config = dict(
    model='contrastive image-text model',
    dataset='regions of photos with short descriptions (Visual Genome)',
    train_examples=203450,
    image_size=32,
    crop_scale_min=0.5,
    horizontal_flip=True,
    translate=0.12,
    cutout=0.4,
    tokenizer='word',
    vocab_size=6471,
    loss='softmax',
    embed_dim=256,
    encoder_arch='vit',
    encoder_norm='layernorm',
    encoder_norm_position='pre',
    encoder_activation='gelu',
    encoder_mlp_ratio=4,
    encoder_head_dim=64,
    encoder_fused_qkv=True,
    encoder_bias='none',
    encoder_qk_norm=False,
    encoder_parallel_block=False,
    encoder_inner_norm=True,
    encoder_patch_size=[2, 2],
    encoder_layers=16,
    encoder_width=128,
    encoder_positions='learned',
    encoder_pooling='mean',
    encoder_register_tokens=8,
    text_encoder_causal=True,
    text_encoder_width=256,
    text_encoder_layers=7,
    text_encoder_norm='rmsnorm',
    text_encoder_norm_position='pre',
    text_encoder_activation='silu',
    text_encoder_mlp_ratio=3,
    text_encoder_head_dim=64,
    text_encoder_fused_qkv=False,
    text_encoder_bias='all',
    text_encoder_qk_norm=False,
    text_encoder_parallel_block=True,
    text_encoder_inner_norm=False,
    text_encoder_positions='rope',
    init='trunc_normal_002',
    residual_init='scaled_by_depth',
    optimizer='muon',
    muon_scale='spectral',
    learning_rate=0.017,
    momentum=0.98,
    nesterov=True,
    orthogonalizer='newton_schulz_5',
    adamw_lr_other_params=0.0013,
    max_grad_norm=1.0,
    max_steps=12000,
    batch_size=256,
    epochs=15.1,
    lr_schedule='cosine',
    final_lr_fraction=0.1,
    warmup_steps=600,
    weight_decay=0.006,
    adamw_weight_decay_other_params=0.05,
)
Rows from block 7 of the image encoder of a small contrastive image-text model, named by matrix and row number. Rows with one number belong to one neuron. Each number is 128 + 24 x the weight over its row's rms, rounded and kept within 0 to 255. All counts start at 0. After the name is the row's rms in percent of the matrix's.
After each neuron's rows are labels from the 100 images, of 14848, where the neuron reaches its highest value: "colour at peak" is the nearest of a few named colours to the mean colour under the peak. Only what is clearly more common there than usual is listed. The data: regions of photos with short descriptions (Visual Genome).
# fc1: MLP up (encoder.blocks.7.mlp.fc1.weight, 512x128), inputs 0-127
# fc2: MLP down (encoder.blocks.7.mlp.fc2.weight, 128x512, transposed), outputs 0-127

fc1.418 023 [142 148 132 108 173 168 126 129 120 154 116  95 143 112  87 129 110 161 139 136 124  85 159 158 111 144 129 105 133 155 110 176 133 171 102 105 169 136 132  87 157  87 115 104  95 141 191  95 117 126 135 141  96 165 149  93 114 155 125 133 110 117 129 132 119 113 164 130 142 107  85  94 147 142 116 118 137 121  90 150 169 127 111 130 147 125 127 102 152 146 122 152 144 114 133 173 121 130 126 142 140  93 117  93 116 128 103 139 136 122 125 187 151 157 105 132 109 119 118  65 119 134  99  81 134 123 153 112]
fc2.418 028 [107 126 114  85 115  96 146 162 112 101 109 145 112 144 147 146 123 152  84 133 172 106  87 141 124 159 149  97 150 131 138 129 156 145 173 130  91  91  83 151 194 109 100 104 178 111 154 119 140 126 117  85 126  99  97 113 117 170 124 137 159 115 144 104 144 111 113 137 120 101 155 103 125 145  83 122 150 111 186 129 100 131 115  92 132 142 143 135 164 109 134 131 121 138 137 101 124 113 135 129 136 152 106 130 127 169 136 167 119 168 142 110  66 129 105 144 144 124 147 143 121 146 146 126 129 141 111 164]
colour at peak: white

fc1.117 074 [126 138 129 123  82 140 107 143 145 145 148 141 161 107 129 113 114  64 126 161 132 129 126 151 133 112 130 124 143  83  96 171 155 128 151 114 149  83 120 144 173 154 112  82 142 130 142 141 125 122 117  94 132 102 126 149  81 147 169 122 134 126 132 125 116 131  98 157  83 108 119 130 120 111 134 156 148 156  76 141 154 128 180 171 109 128 112 164 157 132 137 129  94 149  79 135 145 106  86 146 113 134 188  85 144 116  87 148 155 130 106 160 148  99 127 133 127 111 103 151  88 119 131 137 128 126 129 142]
fc2.117 066 [117  93  90 164 171 119 159 105  96 126 126 103 165 118  99  99 105 151 137 120  56 127 138  85 141 159 121 122 143 155 120 116 127 174 129 106 114 144 123 124  89  86 116 196 153 155  83 105 145 170 148 125  93 134 120 154 126 128 132 136 104  74 110 125 145 106 131 152 146 118 127 143 159 121 124 121 137 127 113 122 171 138 151 122 139 104 133 119 128 129  95  91 142  68 169 118 163 114 146 144 144 164 139 140 101 111 134 157 126 101 142 126 167 151 128 114 108 129 112 138 130 175 124 120 124 126 129 150]
colour at peak: grey

fc1.445 089 [139 132 138 157 146 142 122 107  78 114 137 133 157 123 137  96 129  93 150 143 160 137 117 125 149 162 159  86 114 159 122 124 169 137 115 111 155 105 147 118 133 156  92 147  74 120 141 150 129 102 147 139 140  72 109 105 122 136 173 152 102 133 112 145 178 108  93  91 132 129 134 152 111 119  94 158 129 137 111 127 156 112 117 109 141  95 137 113 133 119 117  95 117 183 168 128 151 121 128 125 118 135 152 127  89 121  74 163 114 142 119 181 155 134  96 101 113 155 116 194 102 140 135 159 113 132 104 120]
fc2.445 089 [139 157 100  97 159 131 150 143  85 120  69 116 155 104 112 125 126 158 141 114 184 131 128 168 152 149 125 119  97 125 120  80 147 122 102 132 111 124 148 142 135 123 123 107 147 156 171 151 106 180  95 134 139 137 144 171 141 122 180  86 106 122  83 100 116 113 115 186 133 143 126 153 133 154 135 147 120 117  81 133 170 135 121  94  98 109 140 149 122 155 118 147 169  96 112 136 147 136 124 140 150 168 115 117 110 132 113 113  83  87 115 129 105 148 109 101 113 120 121 137 112 133 115 134 166 122 117  88]
colour at peak: blue

fc1.462 132 [101 111 108 149 150 155 136 124 127 155 174 138 165 144 104  94 123 115 148 137 101 119 132 166 103 134 136 142  98 131 117 162 126 165 129 106 112  93 117 136 103 136 138  93  83 125  83 142 144 156 152 130  99 111 142 161 137 122  95 113  79 106 156 113 114 141 144  83 167 164  96  91 131 137  84 137 172 101  94 146 166 139 142 149 123 140 144 101  94  87 134 110 107 155 131 165  93  92 109 139  98 157 126 150 134 146 137 143 157 154 168 145 118 155  90 151 131 100 111 130 156 111 133 129 128 117 102 154]
fc2.462 125 [145 144 131 128 190 130 116 111 135 141 138 122 149 109 132  91 146 129 108  61 167 160 128 102 142 126 137 123 133 116 138 130 131  91 122 104 120 119  86 104 115 108 127 146 101 138 142 119 161 129  77 162 145 134 202 102 111 103 182 148 137 126 146 165 118 139 137 145 100 160 129 172  97 124 105 112 137 119 135  98 147 115 112 119 114 184 132 125 132 144 122 123 143 108 139 169 121 122 102  88 150 116 160  91 107 137  97  92 133 152 124 106 121 119 107  93 162 158 124 112 158  81 136 133 131 166 162 115]
colour at peak: blue

fc1.44 103 [105 142 177 147 151  78 151 128 106 143 116 131  94 110 148 139 113 149 144 160 138 134 135 132 116 124 137 126 171 147 141 116 170 141 102 154 116 107 135 117 127 152 155 104 113 105 179  94 114 112 126 104  94 145 103 100 168 139 167  88 142 109 108 109  99 142 132 121  98  85 108 141 118 141 143 121 115 106 133  73 141 110  94  99 134 114  86 151 107 130 173 120 152  97 169 131 135 149 171 145 116 146  98 137 161 119 126 177  86 146  75 118 108 115 169 154 123 133 110 126 117 147 162 124 153 142 107 111]
fc2.44 097 [160 136  98 122 128 106  86 166 101 110 159 167 114 113 130 156 129 146 188 113 131 163 136 137 104 100 125  85 103 135 104 147 100 111 132 161 110 163 128 109 122 113 120 133 156 181 119 139 170 126 126 142 161 156  93 128 127 103 107 136 132 128 135 154  94 103 105 109 184 140 141 107  79 151 106 137 147 138 126 128 109 127 121 154 111 171 155 125 110 151 146 122 109  98 101 132 139 136 103  77 135 143 194 161 144 134 116 118 134 132 106 143  95 118  99  95 166 104 145 128 112 126  85 160 129 116 149 109]
colour at peak: orange

fc1.247 112 [142 141 141 161 138  81 129 111 155 142 148 129 130 110 167 142 114 128  91 154 170 171 115 119 121 143 159 128 129 120 130  82 160  95 109 122  88 118 143 105 161 129 136 126  81 146 101  71 144 170 142 140  95 113 113 172 166 141 128  73 142 121 128 135 124 133 129 128 136  90  96 127 143 117 119 113  94 127 121 116 140 108 111 116 156  98 111 126 100 131 121 174 183 109 165 149 100 147 171 129 122 128 127 140 111 149 137 164 139 171 137  94 110 116 137  90  95 133 144 148 109 167 147 127 120 100 135  84]
fc2.247 096 [153 146 135 104 142 132 106 132 114 104 131 136 100 102 105 138 115 144 162 128 132 122 109 165 144 133 143 140 142  98 153 148 131 129 142 157 141 166 141 147 111 123 135  91  74 107 150 133 152  98  88  88 182 157  97  87  78 112 110 172 120 142 130  97 114 107 150 124 180 141 176 126 144 135 159 156 132 147 114 181 130 126 120 147 121 111 153 119 167 120 119  91 121 134 115 125 154 145 118  92 159  90 129  97 116  97 119 104 105 131  75 111 179 113 142 121 121  92 144  93 128  98 146 143 125 103 152 140]
colour at peak: orange

fc1.384 066 [154 102  88  55 108 107 115 123 150 177 137 128 129 151 137 133  88 143 120 129 114 125 121 145 110 109 121 147 102  83 143 162 159 125 133 124 142  63 148 120 118 112 128 140 101 127 116 157 116 135  82 163 155 139 131 148 100  88 161 109 114 135 133  82 110 140 165 104 157 149 133 128 148 108 160 125 120 136 125 168  78 140  71 103 122 155  99 165 156 161 164 134 111 157 129 116 130 121 135 100 132 144  97 125 180  95 143 153 106 117 122 120 129 110 131 116 110 168 117 131 139 144 142 139 147 149 165 125]
fc2.384 057 [ 55 173 118 189 135 144 124 115 126 111 112 116 123 126 114 153 151 120 119  97 128 143 125 118 151 136 125 113 143 156  97 145 132 129  91 114 128 148 118 160 131 103 111 104 162 113  43 100 118  86 122 118 117 119 160 108 111 167 128 126 117 142 134 115 127  81 128 138 115 116 129 123 131 180  92 155 134 166 149 143 124  93 141 178 172 111 145 137 140 161 128 133 150 121 132 159 118 144 145 129 108 118 108 144 123 161 162 111 161  69 136 134 131 141 130 155 126 120 105 168 120 116 137  85  94 100 128 146]
colour at peak: orange

fc1.364 058 [164 110 135  82  88 118 157 145 166 126  86 137 124 120 152 134 140 158 136 148  94 134 118  93 130 110 148 117  94  97 137 108 145 114  84 126 137 140 163  83 134 135  91 156 165 122 102 141 154 179 116 131 146 146 137 170  96 142 133 122 135 113 135 133 143 127 133 110 160 137 130 124 135 133 113 150 152  93 104 118 100 149 138 114 105 136  98 164 137 160  98 111 152 158  83 150 169 155 151 126 135 132  99 141 150  71 125 158 116  98 170 135 119 148 136  98  86 137  89 105 108  91 150  86 111 136 141 155]
fc2.364 047 [107 166  85 139 138 154 125  88 111 105 116 165 155  93  82 140 106 137 109 139 125 167 122 150 125 136 101 113 155 158 141 130 164 129 159 148 142 148 101 167 112 134 114 103 139 121 113 100 130  58 121  91 138  79 130 157 160 132 153 127 118 132 124 116  99 113 112 139 111 139 121 164 109  99 153 101 122 143 101 164 106 120 104 184 190 104 144 132 121 120 144 132 127 124 128 123  85 121 148 181 114 160 134 113 136 176 155 124 125  87 103 109 115 133 119 132 147 165 114 141 103 142 111 120 168 121 117 144]
colour at peak: black

fc1.447 165 [119 122 135 138 148 129 106  92 123 165 100 150  99 134 157 182  83 117 148 138 109 157 124 138 149 138 117 121 168 105  94 135 142 109 118  86 104 127 147  65 145 118  83 132 159 159 120 103 137 124 143 130 131 119 118 102 147 171 130 129 172 168 116 131 108 121 125 148 114  92 146 100 127 142  91 123 102  99 135 172 143  98 159 160 161 147 118 147 121 150  94 131  88  96 131 192 109 102 135 141 140 105  89 118 108 106 136 129 135 183 130 160  95 130 100 133 173 133 122 121 145 144 131 149 128 142 105 121]
fc2.447 191 [140  78 155 111 114 141 154 167 110 154 166 126 154  92  98 103 104 103 156 122 117 121 108 148  90 161 109 105 115 156 132 110 118 116 136 100 111 124  74 138 178 121 154 116 125 127 129 151 123 139 101 130 130 174 149 148 156 117 112 138  77  96 116 151 129 145 140  82 154 159 108 123 140 151 151 108 152 140 139 142 131 135  92 128 116 136 135 141 155 115 152 118 166  56  91 162 185 140 124 134 105 139 127 153 115 170 110 133 162  85  91 114 137 159 132 128 134  87 121 127 125 108 141 126 120 147 131  99]
colour at peak: orange

fc1.335 086 [112 111 108 122 166 135 103 126 118  93 172 111 162 188 147 105 106 164  89  78 179 134 122 133 126 165 130 156 150 119 130 118 165 134 139 105 130 104 111  99  92 146 148  52 122  90  91 133  74 132 170 149 125 114 164  67 111 111 157 131 128 122 140 136 160 146 139 157 109 110 126 101 144 163 124 135 164 134 122 145 100 113 135 160 159 144 125 119 142 140 117 105 126 130 129 114 124 145 141 132 111 145 110 111 140 146 133 132 112 100 118 123 159 158 152 143  88 101 110 119 133 145 136 154 115 101  92 131]
fc2.335 076 [119 113 105 122 129 145 175 147 126 161 120  89 122 116 116 141 107 106 123 149 121 110 117 155 141 128 139 108 127  62 102 164 141 125 104 121 142  78  80 155 120 119 158 106 141 141 117  87 172 130 154 166 134 121 121 157 142 133 141 159 146 171 115 111 160 150 117 119  82  90 122 134 155 156 134 128 119 154 160 113 133 118 102 117  99 102 128 108 123 140 136 111 131 146 146 134 167 118 100 118  72 147 135 128 186 181 120 118 121 146 138 124 121  61 146 120 103 161 169 152  86 115 112 121 109 139 146 134]
colour at peak: black

fc1.509 164 [133 141 165 174 114 127 124  88 147 110 140 144 137 146 158  79 127 130 134 104 134 134  73 175 100 135 128  89 130 143  66 132 134 133  81  97 101 102  87 119 125 121 101  98 135 141 127 117 144 144 113 140 136 123 162 131 141 107 120 185 128  85 150 129  84 176  96 128 114  99 130 125 133 190 126 135 114 112 139 149 107 146 113 130 120  91 149 108 122 132 158 173 100 144 135 131  97 144 140 146 134 130 167  81 108 108 147 111 105 149 129 145 113 129 169 133 132 115 169 115 141 127 166 111 166 136 132 136]
fc2.509 166 [ 80 105 134 107 129  93 114 171 101  74 108 108 136  88 130 169 193 146 134  98 130 143 141 137 138 139 103 132 113  92 135 146 102 146  91 172 101 125 114 108 101 149 147 151 155 156 164 112 103 118 145 123 172 136 115 156 154 147 137 166 113 172  81 136 101 124 120 144 164 125 127 139 171  96 149 125 119 107 122 178 128 133 155 154 128 120  89 107 139 115 125 160 148 141  85 113 115 119  91 127 110 143 140  95 100  87 120 170 108 123 130 113 119 125 164 136 128 115 141 154 148 126 136 106 148 124 124 107]
colour at peak: white; pink

fc1.75 031 [141  99 129 121 116 148  71 123 173 114 128 152 158 202 148 123 153 158 131  86 150  92 112 167 109  93  83 136 160 115 170 144 163 132 160  83 126 104 126 111 101 153 118 145 100 180 139 142 140  83 131  97 128 118 172 143 143 135 144 143 143 121 125 146 127  78 143 120 141 119 110  85  96 111 150  81 142 118 101 159 118 120 121  86 136 171 133 120 143  81 118 118 131  98 125 124 102 171 140 111 116 135  97 129 143 116 124 133 122 106 127 117 117 141 133 108 140 108 116 127 130 160 130 137 125 148 128 165]
fc2.75 032 [145 140 114 138 169 112 142 129  84  89 107 120 107 132 138 107 114 128  91 160 146 151 105 110 139 170 140 110  78 141 144 104 117 124  82 123  75 118  98 165 143 110 121 129 158 120 122 123 166 148 129 124 133 138  68 150 135 152 145 149 119  90 128 119 124 115  86 114 123 108  97  99 188 172 148 146 139 147 128 130 139 155  99 112 182 104 147 160 106 122 100  87  85 141 134 127 137 110 132 116 119 132 141 126 110 153 143 133 153 161 143 131 124 121 137 115  76 100 152 155  96 142 175 145 117 164 106 141]
colour at peak: white

fc1.93 096 [106 136 106 139 150 123 131 124 185 118 109 188 114  98 151 161 136 157 119 127 157 134 148 176 117 161 111  92 115 121 113 131 148 112 109 127 129  70 140 117 110  99 159 120  95 116 182 141 131 126 134 145 117 140 103 144 137 130  96 118 102  97 118 152 139 117 149 157  93 156  77  95 132 127 129  96 128 137 137 131 114  88 128 170 111 147  97 146 162 126  95 115  96 139  96 187 125 111 163  94 175 138 125 124 112 123 181  94 112 106 112 170 141 136 125 127 140 126 116 126 114  90 142 161 131 121 146 118]
fc2.93 077 [153  91 106 104 122 113 157 158  81 130 127  90 143 133 148  82 142 105 163 106 156 122  78 151 112 126 146 117 146 159 120 134  76 116 151 139 130 131 116 125 116 109 134 165 135 115 119 111 124 124 116 111 137 151 158 106  99  60 158  93 154 146 124 130 185 114 155 151 136 137 141  94 142 128 111 117 105 150 143 138 147 141 115 139 172 113 136 132  81 125 128 115 130  83 131 122 157 130 136 172 114 101  85 146 182 181 116  85 112 122 144 140 105 133 124 110 147 152 123 158 161 115  89 112 140 136 133 149]
colour at peak: black

fc1.244 062 [149 157 128 103 102 128 123  99  92 150 159 101 118 114 151 151 149 137 105  94 132 159 120  88 127 129  90 148 145 140 172 112 122 151 111 119 159 143 116  78  98 123  93 118 101 134 140 143 138 131 149 177 135  79 129 128 174  96  85 125 105 141  90 131 136 122 172 143 119 181 156 124 191 164 104 116 127 141 144 113 136 131 102 130 141 104 145 132 129 139 131 105 110 144 131 123 118 101 135  78 116 142 130 110 102 145 156 143 169 111 100 154 144 128 176 112 111 156 156  98 124 137 110  89 144 129 140  80]
fc2.244 056 [127 133 100 163  92 163 170 159 129 119 123 130  93 137 122 137 136 164 132 167 146  78 133 145 130 119 128 124 172 128 144 173 109 129 151 102  76 125 100 126 138 149 151 116 136  97  60 139 136 101 108 125 125 118 163 116 109 159 159 139 125 114 115 138 138 111 143 148 101  70 116 104 131 152 132 111 153 136 141 130 128 128 130 182  98 131 124 140 125 147  79 104 134 132 160 128 114 141 134 117  97  85  87 116 176 113  89 177 138 113 138 124 147 137 132  88 148 133 119  92 122 171 113 147 112 111 173 122]
colour at peak: black

fc1.150 149 [ 84 153 162 129 127 108 130 129 119 120 136  76 110 107 100 123 113 125 193 177 136 133 121 123  87 127 153 112 124 117 110 176 130 144 119 127 112 135  78 138 130 160  91 165 150 135 139 127 151 147 136 147 124 123 124 162 121 123 125 181 145 147 156 144 124 156  99 124 103 129 141 117 149 149 110 105 112 123 133  73 117 165  87 103 186 153 120 132 100 170 165 171 116 122 148 111 110 126 116  98 141  95 135  99 123 139 129 110 107 150 128 143 134 102 111 111 150  87  71 111 120 161 135 138 139 155  90 140]
fc2.150 197 [121 119 148 133 119 128 120 174 144 112 139  90 148 122 104 136 141 114 118 147 158 106 139 131 154 139 102 161 135  85 143 149 130 128 138 141 144 129 157 117  49 130 158 111 104 130 133  88 167 159 159 138 159 139 141 160 170  85  76 112 104 149 105 121 107 157 109 122 105 159  79 148 139 114 115 108 103 147 114 157 111 131 134  94 109 151 114  63 107 104 129 122 119 121 147 126 139 130 134 126 143 133 141 101  89 123 166 112 126 126 112 169 129 132 141 156 135 122 177 122  96 164  62 129 129 130 161 146]
colour at peak: orange

fc1.307 129 [206 114 145 117 127 136 116 140 141 153 130 123 134 122 125 171  70 109 105 138 124 106 126 139 155 159 139 142 122 180 172 150 130 151 147  83 129 133 114 128 141 147 103  79  88 106  75 103 120 115 124 107 138 126 124 133 127 149 127 108  77 167 150 126 124 133 147 136 148 113 125 121 141 114 101 106 110 115 130 139 125 121 118 141 111 123  94 137 157  88 110 121 122 161 162  90 167 116 152 137 113 118 115 114 105 145 146 117 138 196 138 133 111 161 141 128  93 140 127 159 124 112 124 113  71 171 164  87]
fc2.307 122 [111 112 156 165 136  75 113 108 145 122 154 166 148 117  89 129 140 123 137 121 112 136 130 132 130 138 118 142 192 128 130 100 147 130 143  92 125  87 135 143 128 150 104 155 102  96 141 123 136 125 124 139 131 115 118 121 155 113 123 141 148 139 103 102 142 168 141 113 141 133 195 139 106 122 124 109 145 125 132 172 118  83 126 113 137 109 149 135  86 155 132  98 115 148 107 160 117 113 106 104 184 181 153 141 157 140 164  89 128  94 104 168 108 139 123 118 133 112 111 109  97 117 108 124 193  74 114  91]
colour at peak: grey

fc1.436 028 [129 143 133  76 155 160 102 110 101 146 112 140 154 152 138 119 120 168 156 138 134 104 133 115 104 136 108 144 150 175 160 133 136 125  72 155 125 138 154 107 127 117 109  87 110 139 131 149 129 155  89 144 157  88 119  98 135  83 147 162 101 120 165 103 130 113 153 113 121 128 106 158 162 129 101 123 141 113 141 102 165 129 118 144 131 165 126 119 126 173 104 132  95 126 122 149 125  96 127 127 124 154  94  90 128 101 136 177 132  98 106 169  97 110 122 103  98 100 119 141 117 112 140 168 180 178 164 116]
fc2.436 031 [129 158 127 118  99 122 154 129 148  98 109 116 103 149 139 158  83  93 154 113 113 118 127 133 170 104 142  77 158 116 110 168 144 130 127  94  94  72 110 195 150  92 123 135 127 139 134 143 122 149 142 122 139  72 135 141 116 178 149 134 167  97 128 132 119 122  94 121 144 117 120 108 136 170 136 118 116 100 123 131 126 126 132 121 146 142 156 160 143 100 151 152 108 152 160 110 132  95 143 126  93 130 114 122 147 153 114 117 110 144 147 113 147 180  93  95 159 137 140 125 127 153 112 135  89 118  54 141]
colour at peak: white

fc1.147 149 [145 129  95 124 125 129 143 110 112 119 139 117 150 158 140 144 102 137  95 120 136 117 107 132  78 147 134 137 129 109  85 152  90 131 145 178 124 115 131 107 133 183  94 101 110  97  79 135 111 117  69 100 148 137 149 188 150 137 148  91 165 132  88 139 100 106 156 148 136 149 152 134 143  94 184 125 144 146 125 122  78 119  96 173 110  92 103 133 147 145 129 119 130 111 142 118 136 127 106 122 154 126 111 152 135 109 126 157 123 165 165 112 120 139 127 159 118 147 133 103 132 169  90 156 116 115 175 128]
fc2.147 148 [151 136  99 182 128  96 135  73 163 113 125 123 121 143 136 121 113 137 134 154 112 140  98 131 112  94 101 110 150 144 126 119 129 131 122 179 112 130 119 123 162 105 141 126 102  99  77 150 108  86 127 104 121 130 135 143 119 162 130 164 162 152  90 127 138  94 126 105 135 105 106  97  81 124 168 111 140 143 154 154 100 100 146 144  96 109  75 102 176 135  93 118 120 174 150 159 112 140 184 122 110 128 139 141 160 105 109 170 166 162 135 140 120 109  93 139 123 164 132 110 141 145 146 146 145 118 129 136]
colour at peak: white

fc1.368 027 [118 136 100 116 147 146 127 102 127  96 135 134 160  98 146 178 135 139 138 150 110 135 120 163 102 136 173 120 103  95 136 125 136  98 135 119 144 150 104 191 155 125  91 118 143 128 141 134 131 113 117 115 149 167 122 115 124 145 168 109 120 123 127 151 131 138  81 136 107 184 115 185 132 120  70 127 122 148 117 127 133 105 114 171 160 138 174 123 103 113 149 123 128 120  95  67 126 111 101 152 139 152 147 142  97  91 111 109 150 120 141 155 134  80 142 106  81 102 130 127 146  99 143 175 105 141 152 149]
fc2.368 032 [141 120 120 119 130 114  97 121 102 103 112 133 131 171 130  81 116 122 103 132 136 140 114 130 114 152 129 118 167 154 145 165 140 141 142 135  69  83 111 147 134 134 102 120 126 127 118 123 138 158 114 118 157 109 124 145 159 126 119 131 126 163 145  39 131 110 105 110 115 135  98  97  97 155 118 150 154 117 166 167  97 139 139 122 181  93 139 138 153 132 105 151 175 118 141  74 118  97 173 134 118 135 104 149 176 151 120 152 117 127 146 132 134 180 126 102 144 138 100 124  95 134  95  94 147 146 102 140]
colour at peak: black; blue

fc1.271 068 [108  75 160  93 121 147 120 111  89 133 141 110  73 118 140 185 116 163 173 113 157 108 202 103 141 134 115 115 181 145 142 139  95  99 123 147  98 111 135 143 143 149 134 120 130 113 141 124 128 133 134 118 153  80 133 105  88 121 124 118 126 121 131 135 157 134 147 109 140 147 146 157 120 119 125 139 129 104 152 142 100 133 132 140 124 115 143  88 165 159 101 135 141  93 150 174 118  96 136 103 129 109  71 124 125 167 115 122 153 112 116 107 107  86 180 137 150 129 131 115 113 139 111  97 116 169 136 159]
fc2.271 068 [ 88 137 129  99 129 150 115 118 144 151 131  89 103 132 153 136 119 107 114 111 161 109  98 112 112 151 116 151 170 127  99 146 157 138 107  92 162 112 137 185 185 114 119  99 151 115 189 120 124 154 135 169  92 122 134  80  94 161 140 151 124 163 116 119 138 134 117 143 179  87 109  99 170 146 147 134 132 147 105 113 143 123  91 110 129 130 139 167 178  98 146 130 109 136 142 109 113 124 146  93 104  96 116 100 119 131 128 152 159 132 123 165  88 119 114 130 142 119 160 145 116  94 109 153 125 103 111 147]
colour at peak: white

fc1.113 062 [ 69 120 143 122 124 135 135 106 119 140 128 140 104 147 143 125 121 140 144 126 136 152 119 143  77 143 112 151 139 169 120 136  86 123 135 151 112 108 140 136 142 126 117 182 111 136 144 141 127 125 164 118 102 143 108  87 124  88 110 138 147 106 148 140 140 112 157  74 123 145 142 146 121 108 174 113 130 128  78 135 122 117  98 112 142 125 140 163 170 111 108 127 150 125 155 138 115  58 119 147 124 174  55 173 158 101  94 144 135 137 146 119  87 147 180 131 142 143 158 127 137  82 119  96 120 108 121 116]
fc2.113 046 [197 108 132 136 130 104 173 151 157 131 147 124 134 104 128 155 132 139 107 139 158 104 113  84 125 145 154 113 109  76 145  79 156  97 129 105 119 146 115 119 126 128 127  75 186 114 124 114 100 135 123 147 138  96 168  83 154 103 122 156 113 143  87  97 120 133  88 153  94 114 126 137 113 117  97 130 110  85 155 135 147 127 116 141 133 109 138 124 106 150 109  98 135 125 104 156 159 146 150 108 102  97 163 144 136 154 123 141 174 144 116 123 119 180  96 143 122 149 106 156 127 142 125 148 155 142 171 120]
colour at peak: white

fc1.423 141 [ 83 116 133 174 120 118 127 126 114 136 109 159 123 102 122 110 116 181 180 140 152 111 151 139 171 123 125 121 112 115 166 103 139 146 121 137 113 171  97 101 105 122 110 122 110  88 112 145 135 120 102 131 108 125 112 146 132 135 134 181 107 109 126  97 140 125 143 114 143 104 142 131 158 132 140 120 147 111 174 169 106 131 128 135  65 108 121 127 117 148 124 123 143 134 101 164  87  85  64 120  98  91 110 153 172 136 163 141 188 143 116 131 121 131  92 119 117 161 121 159 114 129 164 123  91 131 104 104]
fc2.423 141 [132 151 110 108 116 141 131 119 156 121 130 156 125 151 133 156 115 109 104 136 148 112 137 122  94 109 133 107 109  68 122  67 137 129 175 105 192 113 124 134 172  92 141 110 105 157  96  96 129 129 145 138  83 140 104 111 146 100 105 142 150 101 118 117 104 135 136 120 118 194 107 116 130  75 150 152 125 176 111 113 122 118 166 136 167 128 151  63 108 146 139 118 110 114 130 133 156 119 167 147 128 166 155 137 129 155 141 117 117 122 123 138 105 133 179 167 151 130 131  95 125 140  99 105 141 146 119 124]
colour at peak: black

fc1.451 087 [108 101 111  93  82 130 143 139 148 112 190 134 108 176 137 116 117 179 164 125 132 100 149 152  93 137 140 119 121 113 161 118  91 134 153 125 142  88 119 129 155 178 140  97  79 191 117 149 117 123  95  90 134 118 160 126 135 124  92 109 120 142 144 108  90 145 152 131 111 138 113 124 175 146 131 130 153 149 100 122 136 107 108 127  98 124 152 143 126  98 122 140 144 150 153 108  99 106 113 137 136 156 129 100 142 116  92 135 153 156 127  95 171 124 150 126 125  83  84 163 163 111 109 122 152 110 127 137]
fc2.451 081 [142 163 141 125 171  99 113 118 116  97 141 137 193  99 100  96 110  82 139 118 132 105 140 186 130 143 133 153 110 128 100 133 151 131 103 106 111 171 174 140 168 123 122 178 152 109 132 118 149 134 131 137 150 113 137 112 137 130 165 104 150 161 140 129 135 115 113 193 108 118 117 103 127 121  71 110 137 141 110 140 147 108 118 111 110 139 144 131 110 132 115 135 166 127 160 158 128  87 115  90  88 110 116 147 145  69 114 124  95 106 151 112 161 113 110 102  92 114 162 148 107 129 152 134 111 142 114 143]
colour at peak: blue; cyan

fc1.183 085 [ 92 100 108 139 113 150 130 144  63 126 127 162 150 142 118 134 115 161 166  98  86 150  89 130 117 130 142  94 123 100 158 140 153 126 108 200 107 139 169 140 137 137  99 140 136  85 101 137 157  92 157 102  98 141  90 111 140 169 116 175  90 134 167 121 143 109  83 111 147 123 121 140 134 115 148 109 116 152 109 133 169 123 117 150 114  74 117 130 110 130 185  97 132 141 143 136 129 104 130 128 130 124 137 126 149 138 156 169 135  93  83 142 105 157 117 126 121 141 162 140 117 120 132 113 128 137 127 111]
fc2.183 074 [161 149 161 120 124  97 128 118 147 121 119 146 114 113 157 127 133 156 122 131 152 162 114 140 114 143 144 156 147 141 116 113 116 132 107 103 126  97 122 158 134 151 149 137  88 168 102 134 167  91 144 165 144  98 121 128 118 109  97 124 122  69 132 123 111 169 107 130  97 170 150  97 159 108 143 125 126  79 112 180 126 123 153  86 132 150 130 134 145 109 114  96 133 108  86 145 155  96 169 155  87 146 100 102 136 167 112 179 140  86 153  98 119 154 108 130 144  84 104  97 132 159 155 102 128 115 128 126]
colour at peak: black